A small sound classifier, trained from scratch.
Training: adamw at rate 0.0022, 18300 steps, batches of 128.
Data: trained on read English sentences (LibriTTS-R), 15625 training examples, 149.9 epochs.
Rows from block 2 of a small sound classifier, named by matrix and row number. Each number is 128 + 24 x the weight over its row's rms, rounded and kept within 0 to 255. All counts start at 0. Numbers have three digits each.
After each channel's rows are labels from the 100 clips, of 14976, where the channel reaches its highest value: "top examples" is what is common among them. Only what is clearly more common there than usual is listed. The data: read English sentences (LibriTTS-R). In brackets: how many of the 100.
# c30: last pointwise conv (model.blocks.2.c3.0.weight, 320x320x1), inputs 160-319

c30.88:108096128148183142135184124112119139127147149125169144145145183134129148135134133130077113176146152145096096128148161151163116163138089157160158141135149130129127114147147121105094131142131151096131114157139149144140101120158144141147151173113148144173151105176139095115178098129154139104123107098159118159095122097143151177141045111151102155105139082123088184106129169121143116121124148120128124144129127189170122175146151129149128113093147131157147138143129147137133186091162089
top examples: voice: female (100)

c30.247:099154161148124102138102103094151152125119120104142098118146140116110123165120118140087124155095123138135207110118130106155102121184129116131163081167165121099140109122124114110092094115128158089115125125134170143099116094140185118080152127110186176143149124139188124118115148115142105129103084123181122119111144112081158133123076137127136159135078126092115098087196117149126142090077123084163145112167096099097178137112151138085116130105156086106106177106100164166168100167102085
top examples: voice: male (100)

c30.54:105145164148124118121097124126136110130108146128122086070145102110113149134100116121159128120113139108146161152128108108092161096115131083129122104157137127104137112080117119122127108111121117126125129106134141114098140123111137107120141117114195112131135126074150119139130111103116078133137128156098090083138113123090111086117117158064117110141080148105146103155169081132166098121117145114165112137159124120117170109140105121043151170134141084073124144089117098163146052164093088
top examples: voice: male (93)

c30.103:136111154127133142140171092140120100120146138096136131119141132119144130102156128119080076133138147098090088121134117138106128147125121109135128138114115130080124125074082112099105105127133112104133103120118115086145115102114113126140103105126115099147132095144112075169173082122146145121157150123134137150071112153148116160138124123178094098081166073115153155115103167123137085154137140095126106147098136181168105133156120125184143165140144133182155128177124128122138183073154131
top examples: voice: female (100)

c30.118:156112115126176123145143130138113096176144157107157144125129174121104108117148129114093084129162139103131097125142154140104177128095079139175153110131125138108128127102136126090090112126169129086104141134127126090134128127128125121117151130105143125127159103147097102120136096120166130085161123113168104142100147112120152147144043096152123118100140082125113153134109149116153117128117158145147133135160112139145089160145159151150100079093153132153153130156118146130120165104159107
top examples: voice: female (100)

c30.67:113089081142130128126163102134108129102137144117152090092154113155131144111105138142088094120092145109112129106166110100113129145078101129117125146132104127085136089076131119098111097106108115101074119107130115084132105114148105136170132131127164103133140106127134093144162082093134137109144120112134095117086114109106131135121069132105123118106135085129107140118165141133160095110145156135161103133155150167153132145138131122134129124107140136130136117137118134183143144091132090
top examples: voice: female (100)

c30.164:129164161139116124094101121108171144145113112093111113064109113093143127164134112083117128149123128104146215120129065122140109100182131071154114101162146087112169092092110103116118093124153116117086110084109166111088101079142143114099113132132168131118139115079167106155104130067130091146128113158127096105110084130091104098100140159088123097145088133088144099130180093146126079136114140092153079151121125095112183111148106106066141148123158081092144166095110090150157090170088108
top examples: voice: male (89)

c30.29:128134172095109108103126138117165152174122106102094186092096172056095124163123142085093116168153101154108166152064118149181131113173112117139100077139129102140117169153144138133094114111151171097158138160130160159136121105156139116109155158116140140150105134101155137120146133151125138176133103166142143158139145132106125120104164133158102161153122126181124108120151154122122119146156122114128123108108115134116183124110139126145095197128129119153110152150116144126143117142148160
top examples: voice: female (97)

c30.290:122099150142140102115119153150099119112115117171137153153115123141150148087086102133169106101111116147116100142124132087119134151098113158097136188083082141147124153127154163143179169094095128155178125143124119125154131155114087135190112108125073095133095146177111151096110126174109107104108123092120144111178172116162158167154213100152106139105116155124099150105101109090121125096103112175054169088084146106120110144100152145146118145140096164112094097090100154100114139089121195
top examples: voice: male (91)

c30.148:111096109153158131137182114116103099137140132103168142123170162154122136123135136111074074122133151109094102106156134131109131158124095151151140137130145121093120130093120128100095121112134139095124111150113110097151105131123131117139131125122147121170143104167116102146179079106171155104147146110174128148088117119138142175143090102157105141100163068141103155108115162116141089143109155134126104146152124181160111176150155148166131126113156157157155147154130141129120170093154115
top examples: voice: female (100)

c30.137:177151096120098145105119119164150086142126146106073111101138058110151135132155099126097118091115125079126109095099088125078158091104151071125121079137141111118138084099107133119133110145140075144105088114119099094101137121103098118139098079144123107091128110092146103197119099124122107175169174194108115132109105153132091093106170145111090088120127119150176103157144171117148110168179134088149112165145139123136141105158089109113146128151132114165160114177104098129148119126125144
top examples: voice: female (89)

c30.227:162133140116109147126117136158132093154151144088095147111117094107152106133168079109122112117141122105100107108079105149096143061132145097128101096121138127123135110108074124118111129140154082109133087106106105094116137102114082101112085113146086099100116106108128108161124117149124134177167183184111138164106114186169094125105194139154091084118155119161185119148117176102128109186178141092137118159112130127127154104157087098162135185180137132187169111168112109105154137112127180
top examples: voice: female (97)

c30.307:131125153121112127122122120131136114179138083129110172138129134084104103141146147094068116114137128147095137132084132124159110085129109127135123093140127100121122136127128127122106099107171172096141134155117112146151123120142114085106147132104105101119123110096135107136139106173126136198162120197128143165109133152111120117143183123175096159120132101197161110101138198137112139162176095105135112112129112128116195121108109128153111185142123122189110159195103148113129130136146178
top examples: voice: female (96)

c30.232:134126101183144118109114139138117124149127135119154133079117117122133147149163096089145120115133165113115135107140086153094164151154147101160119158134117128124160123098115151128135106123153110124108134107127123104117114130125092124120127129120131083118133122144118091152099104082164114120156136181125129122108087148130078160119143158126097093123136120127149138136136118112148077156120167121146072161110130100137140144168103095142116126126164128129176145115134069137136145126141128
top examples: voice: male (100)

c30.293:131123111119123145098107170119148123189153155124108143123143096101110101179152149101091152129109109135115147102093121149142106067144111118136098082154141101141132084144111115159093113150158130103084117152115120146091113142135109091119130118145143103082118118109136126152103127151118115178165121184113123144127110143131095119116159166111130133169124125171183102140162169122121123180162136105159111152158108104100168110152111111107155150140136124165153136166118131132130095165105153
top examples: voice: female (93)

c30.199:104118123102081141146126164086107160151105117129095130116090077111132138155116172120124158142159127176126120160114141146179089101149113128123114099146113122151073105163122115169157152157121170140093134177121095171103131124148131133144140160165121126147099150071147132123170162119115154155120109121089142160139095143121096084139098139091119184177152159184140119145131177128113134169189109124153110141116153168143139118132092113117121157106087133158140129166171107115124112148148104
top examples: voice: female (97)

c30.104:139144166121131147126176104121132092115130126101114120120133153139133139090148123136089091124127155080087112117114102138104126150151149103124100126115142140090114146076053117107125117136127111116176093114103111091133123104107130128110096107110109104157125096129126097172179084140133144135145158134113134155088102136141103139106153117180086089094156095132139138120125156145131097164157107089123093156101137190164136124145103113187132181156127121167158118158115113122126167103146155
top examples: voice: female (98)

c30.317:114111128111116136114161132120111153174141096160101137133135108130114138174139167132112139121115146187073085112107129123165093135121124113132123103134132117132097132157150111156158134125145197123139153200139090182119101131147131116141178138140088132153095110091155090164197104139138166172155141158110144183100090136089099108145142140149082205129162098204142115114152208145141118172181127071136082158118144197151159112146092112158117192122120122185150173193137122120131125112118145
top examples: voice: female (96)

c30.212:166132109131110112120100140161095082168154140135113112050146122139151124125159098087145140093157132118131125139156097130090188117127136094134091113107094122156154123148144107119103091141161102125069131114127136115134104135117121152099129103118117143103121143120102139144128148099165117112149139143119142121126118133092124138116117129135149129162133133122117096136122105091155098149122174145137118155130175119135119141169116115129145137118177133108175146094138111101090114150160129
top examples: voice: male (100)

c30.25:158136090137099142072100140156128080184168150102107160089124077108124107151175095043107105137143127080096124096112079157107135089160131090147068129123128079121150095097118116126130076159183084125066094093095146090085088114114088138120071117103117096093137107128106113150092117116150105142170141166130107127118098122145097136087144099107103087143087112155121123150125121108149092177119166134119100173125116086121150132182120110107106127134168103135174146134103088112108129140125140
top examples: voice: male (100)

c30.285:158113084118112143085096132132102098165177166119095136068123103099123099140155109062131121138164111076132104110124097157077169097136103092136081158122086103129118105100124105121157103163146080136064115106122141098074092125101107155130111108128129131079116141099084133139079133110144123111153128126095118125141119116113121102095116110105130091150140142126105109152117120108154110148117167181117135159112125078106109116166119099125116092132157159121151138116141090110107143135153133
top examples: voice: male (100)

c30.280:152144097127119122075111125124121105159142140079140145092109102117124130147144104044130106137137146087093142093140065144108127110161101134140086149130105087123135088110099106102115094137147099083081100102097161096129094085140105140130115146096133101124157098159106076122126078103172092119137127125142096123103083120147098161141142086110081081129127093104094150158128111131145089157133179133107076173097149133157142158194124134111090103123201139117186180100121079121125118147123140
top examples: voice: male (87)

c30.221:132111139157125142114121119106165135096122160159136089090160100125143156102118131154098139128103125112172165087131116145122147107101148087116123119154165117099140125111097146138153118144099110117137134102131138111069124144126159133121121090139156095138081125090186121163121136069076103115136136130092102082127097138096095088135137161080136143122086163116150100123181084148133082124080110103165102120185122111108134101104081078070153161122092084085111108094100115188141079144084096
top examples: voice: male (85)

c30.92:139106069128102139100097135124105113140135142154087125091155089103126116117149121119102137134111106077136110093121098163083163102140120060131093098130120086128133094105141131150151111165131086153071115104137121098044115152093125132143129071137161108100109119071125129158093127076097074110147131146097087086128111125108112078106087149058132113134084128112129087124145097129144108144074129140165109145172117088094115093126108099083137096126102109104129101115094098161114111138104091
top examples: voice: male (100)

c30.15:117199182121122125096103127087177145145118129166119113127094106101141157143110141103097128157150128128138211127112104127146133105131113099132117136132085085103126086147124128115152132137129132137096133143134152134101109100147116125125143127117137106113132111077147081140118108103103088141137096146111093113100094135110090068117159144100081140130091115129134106145166118122139102126123123100095080132110157113113148092133067099076128145127134082107121157117103103147146103151099111
top examples: voice: male (91)

c30.110:100119156117125107138101161118089161156129129168110153140110148101098108176107152151104151151101103186111144106106131121156129107138107126149145098136122106148087143162175140150136142111137209115136172201161136197099104156151154109162210149132158198129118114091166124109122125110138146134127100133150096153112137115080173094127118140122114210148130102163108100122171153107171096118137147101142114118167097108090141106118140137115101160122127108128102176144123150142150106153085128
top examples: voice: female (90)

c30.132:156131091108123147075106142137112093162179170108118145114113116101111096133143096082096098164136105069118105088136091168081147095155089120135074161118081088122118080085119100095157122171137071123073105092109166079102085112104105154132104113114120093100110099123080126129104113143142115098143130109123096130129132102134136117106122093117123085123122099124099128144112122110140127148103160178106131145114114106116103115159150122125115081132158150134139140126113119102096160128136144
top examples: voice: male (100)

c30.151:121074109167201135149163132116112115138140167110208133146151177169123138118121134150087100132138157109119068104149175145125148148101120176152166146145129154126137118132127147100121131134126114113123111143130132108148137141138121136130150146139132137155157144202098104099166116133169151075131143093180143156128137089160154196151049129147144119111165128127101164129094160131121135141108157145139151147156095176166082180151178164168150093100151171158167114141136149123117174093179115
top examples: voice: female (100)

c30.61:133057102152195135125160150126096128116149165144158135138130168144114112115118129146145124131112137123094034112141160138130133156081121163141141179112101148145140139145155159131153166136117112133144123144143121124147118161138104126156131134141097121143119144182085129106138122156147142071128142088138148132153157099173160173142120136131125110108161137123103170124077141114134128133111149155110154132113088151146076150145155144159150084115140178135158118123121144112108153071145144
top examples: voice: female (100)

c30.109:112108126117124150125195088113120090122149142114127111115163125136152165096133134128112074121124163104118094137136101126098107180130129098114125151116118116090118134079093123112146121137123130110135098124099110091150115106106114142158095115094147119174141106125114086165193080103145153092119154088127117136083100095133135138146081105138077128075142091119104154108131138118146110135126146134119092161111147204173102147158135142154122151142148122122155125136121118130115144076133097
top examples: voice: female (100)

c30.294:154161101109089132079089141134145092167151146115084123085113064105132108146137123073125132133148111070126165122109090141097139070158111096126085111130105088134113089113119097132132106134138071139062082092109138096103102104110118137127101122108142109078146123082084130138095133124137087134140123143119093108142122106116130092126119098071128093149087135123101106157139116127143133147137153155112129152125140092120132111164131134065118118122152110111153146125120098120112100157119113
top examples: voice: male (100)

c30.208:129160169089138116126123115132175078122124101120125160149144160088095093100144123102094078134124123085121154135119131136118111102137121138127130119120150130091122134090092140118130116120139128134177091120096125099133149120116143107123107105082124103130146124127126133141105107198136114160157100167147151141146173123107150145143165092197102112114118117151129116111133141157096153153134098145117152108150076103107169147107146149156093150117117149146114125152073176114116150117148166
top examples: voice: female (93)

c30.3:094157156115152072155083143123136122098102097051151139118102148112126138141117093120148116123089128136129165163119142093121083120160121152141174126099123175143094117124136135118108128073130139139133121134133140133155163078138113132124143139107162177149162132153144142064110128135200087125087081118152102113141154105101190160167138093113130139150106131110083122123141121111152131093118172113082157125100143101133154170154194195094098127107186131092125186099114177114136082166093128
top examples: voice: male (97)

c30.248:113187172145138099126095126107157139100097131109128108111110160113126129148125107130117118152094106133131218147114112107131100118200141112132158080147173132110135146113116140112097105117129144098156110119117175136111124100128164122092126121088183172129160118121176140109108145128135099131102090136167114113122150111078160118119120114129129149160073114105104097119198115140128141091078129111141132111148101102103184133105151149087102163124148085101106160107083174159142080196093120
top examples: voice: male (99)

c30.263:179106106083100125122113123077119132078108177129115078142111084141136134102099133173077135126112119119134118091118113133111138122088110115105130121118161104102095105116073144114134132123105089128109098118123100125102124117119109131156112095098125135121132114094130119124123127104094106096114091103100095091107119096114136099149121103087124130120097097105089119142150098161116096110100077120132087102142115123120119125089111124093078135106082117101106101141097129200119106105106110
top examples: voice: female (85)

c30.159:141127071134097136073096133121103093155161153123093129067140084104126102144148122083109123141130110077113126098120074152077138092154100072136071130132110072126133075092120085127140097151141083129042110096114151095067081116102108130132112098109146110087131102085114113144081119087146086122149129139123089106111099114114108100093117121087118087145090108113115106152146101134156100142095158141138097163141124077097135112166116109087117083129162111109157146105100098144117122157112119
top examples: voice: male (100)

c30.287:113150141114109115083103132097140127141112121123082116077117100093124126159114114094125133133115118094086174091105065127097120099160118067134135125142126081111122092081114103135143117112138107122085122104131128113085077097116128100147134122114138130101124132083154086170121092081130093150130136164118090110117088112118112089104152137060081112134095122093112107143160103119157079150123137106121086155116136110115149098153098117065113162151147090088147154108113096147148070138074106
top examples: voice: male (97)

c30.4:147144171099123117150106120137137110140141133113065131129069150068090078120144125117108104125161110093110111139063118149124163083167111100136100073137158154093099148100101127123074114111127113103173098118094134099112148139122143108102114123118115105096087110069132127138122116163103143156140133160091163154112143172112130093106160122224115086109163107136161101145131148135137129125149107118134141108114120125117155101097102103209111163147115150176103125145127160124139184119165173
top examples: voice: female (96)

c30.292:158128073139100141086094125142097087161169161119095129066136079116139131134166094073111112145143120077096100096132078165081158101146115085134070154130089084124131092090121099125147097161148075126058103089102139087091087123090091156135092114126121076084120117107089109154083108100135100123161138141097111119119098131123094117100135123099102083133112115125122111145114115111150088151107159151131098158120137079108118108162093090119125094137156134130152129124118081123108145128137129
top examples: voice: male (100)

c30.50:136158173135148143140152109128142068138118107111144141149117155145117139095152100111083066117136162094100132129114126140123129134151153124131112104109138140075139154084073140081122095137140132112182099131093104099146132097122104110072109112079110103136128089106101102169162090159132131154150152160121131142101124131133106124102159108160102099101128092155145111116105152142115124171149103102117113149120119165140144128136108127163122184158119098154154120153093121114117139120134158
top examples: voice: female (100)

c30.206:120113089163170114088107144097122112149139130117158125096092193116073091157134122080103135147114128124120155078124113125134115142161097115158138138168137101138128103139143110104119121128156127108070142141144152144079075125133134122127178139122149165120144085137144119097107126065175094107125085120166085116097118110114154149094072118110128126145104079108112136116131113119125095108089159124140096135144121105128131143147167135091106087084155099112143146092099141131142112173095099
top examples: voice: male (97)

c30.226:127096131128143156139200113130101114132142155140149123148150149147129139113139127123087085153145161109121071112157138159129151176116109131139109142117112119090136119113108129102122127165131111126129108122112138100147122137143116132128106136133145108168137112142108079156179086137148172090146157089146135161078119115139129151119040129174112128082188086134112158123135173126132113155130150148135111160128113197175102153159132130195134130123141167176170121162141123138116185071155109
top examples: voice: female (100)

c30.123:153117085109128137087095126134118104156173176100113121088119083100112099129152084109106085151139112060128094095131124162083141094123094107136110161135085121101124081069093112097156097159136070101058103088120148068090105108117088142138099106139115099095113123128086104136093101098134112096151119116110108119130128122113124123125100128103120075109133124110132125151115120112140102140099164162133143147130125101117102123159135111122141084113157150126146121113121102128129143110151117
top examples: voice: male (100)

c30.5:121104128100120122104135148109140145193138110134114170139129122102101137173124156085079150155097119180085119122098134145197074128134116153150102116154123078146107132172153128142125122122155201115114145200149129192144086112163109108131180166129132122130111120086136111128139120153127148181142059168126132155104104100061102087107123138120100183152119102185126079098151172148132123148169119109156080107157136127108173113110117112098116162097121107151108166162132131133129108151101120
top examples: voice: female (93)

c30.257:107119113114129120142152130130124098106123145112149094103123113145116138102111122117148097101154158110153141155162161119096152138090120142145105131114121145107139116113095148109096104118121107129109112114113104094138157116129080120118102123144216121145153148093110134132152126123144123117133124125132119114148145096063155088147053130102159132136147151150112110169143143149137138119140158172173157143172130153146131148147149154115138096088149132110142100140158130190119127156158082
top examples: voice: female (100)

c30.48:129175159095134112153118144109136080064098162128140100142099176142118149099124119146165094144147129098159192161122148125098132143156139145116156115109159147122103154116073137093115126138118109123168083114112143109153155115110149143089116122090194133146181144114128157086144159146123108136102068118146132127156179086094197107149063091113151122157118150134077125167152111167110172113143121174130177127133138134143151156124170181107097147085127120103123112122135163167118103165141093
top examples: voice: male (78)

c30.262:144174126098150119095107132115134116140133170130137103145131105113126086162092145122069137140115098116108193088111106126108120094170112133130134084159159105123151097120120123142119136115128112113111115115124142135112109121147130107112121087107157140115150096102168090111113108136133109108113115132150094104092131109102142097140118107087121110115091089089097097160190109131144131114101133101134126136158095119111162132150138153077095123149157109097135158124109155177130090133091105
top examples: voice: male (95)

c30.203:144101071138135129097113136126066099139149146135142147119106116120119116115140086084157107137133122096078067107136102167091153143126103128132081190111065079124122117092099131131173141146127095112108120115116141100137096139111079133165114127115104068111099105152091089137091075141154100103154151129119104122126119111154124151137156099118070095104129107127083152130107126104154079146115172178113091153110121095120104130157126113143083089149153165134161126114110096127095169099138168
top examples: voice: male (94)

c30.301:090177151093105126143164129108077141127108129170105129132108134127140151138112152132167139132138144161139153197106128114135124153142108129115141110121120113129065178136148146149138125136124185134163164173147125170149141137128154135126187139119145162144146147088111137092181154128140141128110113117134139148134129105108145081130078122080123201156133141166111122143132159129155167119172138137142133144134172172152116119141130146089111173141132106110123151138150119117112078162123079
top examples: voice: female (99)

c30.162:113134157050112100167122151101130120105092130152111108143123131129124110121104143153204145127150120144168123173136180121122145136115159172113160140100128172159079158154111158156134166101095114165164120145139115142159176143127144106124125152137129146155126183135098177104140170155145137128107082119096147106205170103100169105180104110104150128164151210134093142156108119134131169107166125171073197126063111127155113158142156171114132152070142147106127134108154123107114106156160113
top examples: voice: female (97)

c30.6:120145096069118106124093169102098095132117123131083126089098131102122088158127118069196144114128112111130140154120116114101149107171104124134084112077094130170099130130126142165118141114135111182107136132123118125128140151106100105131121125110158168112169133104123152118097137120194104137132119162136100117142132127093162111094123082112140127204109139126075084162123112120187102112132175148091129143099124083122144137157159175091084122122172118110141164111117114108105091226119149
top examples: voice: male (86)

c30.139:111141173103116103167093143098148111106099147136118111115121143118124109146111144133172124141133114137173187173113153101122123129161160134129140093109156150140110139134116148154106134116130132125151089146119159146106156131145136106118119149095205171142154158124133160100112166140159113133090071140170129111166172097062196110129081085114151134166102154127071098146162112146151150087116154176128187114134090102107154161125183165094090148103148109092107144118130157158115097182132105
top examples: voice: female (79)

c30.83:122118102165129129096126117122145120159140128094160142099127119120125126147161105063088100129137141088106135099129079138121107124127134142174121150139128098113175095088112111102107093132180117090087130107111151104108094087145082132103085151097111107127114109158101070133124089086176112107159115124145122127093066136143081177112115133130080080118123113108128158124104115121138071156109184108112057162108108133142126154183118109137137100114183125125182140105114071109116140124149121
top examples: voice: female (97)

c30.209:163108125092092119150144144133164162146132126084100164046114096121172159150144140135127139115126138144112146136110119139154087146105170097101132092112109120145120098140108098147094118093141146131096116140129084136165146110138108139161118172145094118150101133114155131151190128148117152183142095162116129153109136149130131134127169163145081147145133140185172114127141176113104094149181126068127112123092211182165173122131122122137123199115111114177123122181126151119156143116144148
top examples: voice: female (93)

c30.53:108114133135129137150107144096086165142124126162118140148137096108131091170117182156105154127113101200110134099120119135165134061150120131124138107145103119152125127202154122155151148127129186114109176187143123199069113135147134090150182118143118180117125103109153127114098134105124135133120122133152103141100134131120150107144136147114126209158117089158132096134166130134152132101112121094118111103158085094091148111099114130108121122154133100129096174140100152140135109152111124
top examples: voice: female (94)

c30.11:140134077138108143083091138123129078160136138125106137077111093109116114138151113066122116129129126071110137095123074149070138091158112084135088125139125078126133081078123103130147096149149081135057117100118123084084092124083094114139103105106132097080146104105103102147082109084145096134151138165128096099102096121124109114099148109078099076151094106124123122146134103109145085147116154125129091159140134079114123126161111116080106097134151096118155136114111085124113107152115122
top examples: voice: male (100)

c30.77:176183115137104137067117127173135100145141137157088115105120068111143146120149120107138127114129128083136148146117077145087164098158132100118093101144135114136116139133166167130136126158129080165134112098120105108106107137091142152125100102098138128101145127088086136154125142129135089131150143153144109110139116103105128090104132100091119117146088134129113093163124127115137151147142140140128132151154145127136090119142129147076099146119121097121133104154104097115083091142140104
top examples: voice: male (99)

c30.20:166130118131118144110125118166160091127138142102093128093147092110144127119157114129080094104122129075124144102083099124075122062098161089118124086141134131113154099088096138084114079135144070118113089092134105073096134088123089125098091070119136102089127107057134115175110103129093103143155141160098103097103125134103096076111153127118117092119091116145149080126150119119143091163145136075150108148157150102094131086143078096099145175136130076122138097146102116154140092113087123
top examples: voice: female (99)

c30.229:153108078132105133098086131148118107155172164121108117085138086121113108134153089096117107135151112076131094104129114155081175093122105098133092168132084119116136094083109104104156094163137070130062114089124150088088110124105102158124102105155118111082101138106088134142083136107129113101151132128097122125142122140116113110102115144113148088145147138123140104149116120109145108145110159171137139152131117091094099109159112094136152089123158161132143128114137086114122139133154129
top examples: voice: male (100)

c30.24:121127148074088107143124149078140137113091133141100105110094119111123129131102147112164150139177123149155129182125154125136141116131143147133117105123113147149087141150089141161109134116107134154130120138136127147149151124140130112103130157145151127169140166063126146096168166128121143142102098141075153122161138128087128063155058145103147134169160185139128132160130141178113150116179116144130152122095111158162153126131115145101161156071129134121125120133166111139127089166156077
top examples: voice: female (99)

c30.64:122121148115116097123114140143088117121119098144122126122135112125145128083092113139184146096093111136114112173133124054112097139115129144075127154070088155153105149128135150160123157077099132163144132149155112133153151144103076126170113124116085125139086134169100167126112137162157096115131086082124119098156170114135157151159192050143130116139101147128093135095084109073133130097110132141022165084084159107120104141122157152121077175122142129121094136097089162104104130141101168
top examples: voice: male (87)

c30.269:134091096107135105120135153126124150190135101159107132116114140066106114182115157131108150091102104197084092105092140090165094098091099124140149068139120117150107125178172105153084132083142198112106176195149094180110113145161123088150178165134093127115117118113156117135139109153139149181155094176135135158113141142097134129158147136157100196134145113193150118124156200127150104134179134104146114101129138137131166123110113134144097139095119136186102179195134157118136122127119154
top examples: voice: female (95)

c30.272:147160169105131139129149106124154090139114095139129132180114173142124129097147120121103084144140142096101120124134137144134126139158129128137081121123137121075115144094073113097136120145148116147177081120075124102161129127120115127089115114099120084139165099099128100168171084165140145162155143158123145154097116129126096120096139122185098098095156084147134103111125160147088143186161107124120110164126135177160161130150121138177128166143114130165174150159121120105104144123134159
top examples: voice: female (99)

c30.157:133156144122113124091116098124179103118110111098078166108099156059143116143157135078092093159121109090100171098097075142123099092202124093149108054123150085108143126093092134123094092123168114092146103110097144096111103089119139121115092113128137123135142097092154109164124091121120132162123152165124130156089103161120101110085177133165077090112107086136140104105157134136110093148134106070114091129099116123116167092116093109154119180169129107150134135139086116132138130152128161
top examples: voice: female (100)

c30.308:141142183153157159158176108105143105105112140097146129111112172144118134106140118151112100152161172106103136160095145163117153146164168110134152094127159161083134156090047146091100104153129114108188100115112145102112152092122152115076105119123121133182135139152148135139185137141124147148130146139120150146147152135146143143135136158167131097116153152145135155154124149156110120155166107097140158143119105187165154138134131136165166213159127124149152100152144139136153149132160135
top examples: voice: female (95)

c30.46:121106131115125134138133153159087092096099081133133147154142151147121101084103111114147127103081138129119117148139112090104109130113133159104108141112097128158126159135180159138134147126107138161162161125137091118146135139085101134146108116104116113123107136157101165087100143168125098112119089097133132101164180126136163157131166088155143104146112146100115148093090098096090137098109087155074165084118121088125106128089142148157111146129099139115102103084100176095116155148127161
top examples: voice: male (90)

c30.318:111130135105120110145126149124091096106113072143120151147160132113125103081103115130165145094089111132112099147117124080101099134104121152090120154075081134159114149123153157165137163099112132165152140145132092125143152157093094119179112115113119113116124133162102160096087120171163103107125076093131123108148184102139178165151179066150132124130124133121076152096070118088143119099119123153043160088103123080113102145122158158129094132118147152119103131107097177100106135151115176
top examples: voice: male (92)

c30.283:116107144164117138115124114158174153097105125095132096130170108137138170121106109156112115115061135119152156134116121108139125135129145095117155107168141140105203092104131151093129121139102122123136129109150130118102127113132147153118131100178127132143077110154168140137127142118069099138089106116098118106113126152147090133118118204107168138107103117123186120061152108136069114099091055098179131092166128127129129098075111075090217113120060099110103100111094116137178100123103090
top examples: voice: male (84)

c30.116:109060114141163126144156132118074117140142141115160140138143142141117121119130121115133109147118139135105065140152162130116136150089099155142136150110098145118126125112163141108146145117121133126109140139142132121141123149132102124160157128149133123145112133161100131137137126133133129094142129121138130120138158118163156159125108138108140117115158127137113168112096131090150112135117138131128148126149128148134081133120142122160135091125123162136138102128140150123116163099142131
top examples: voice: female (100)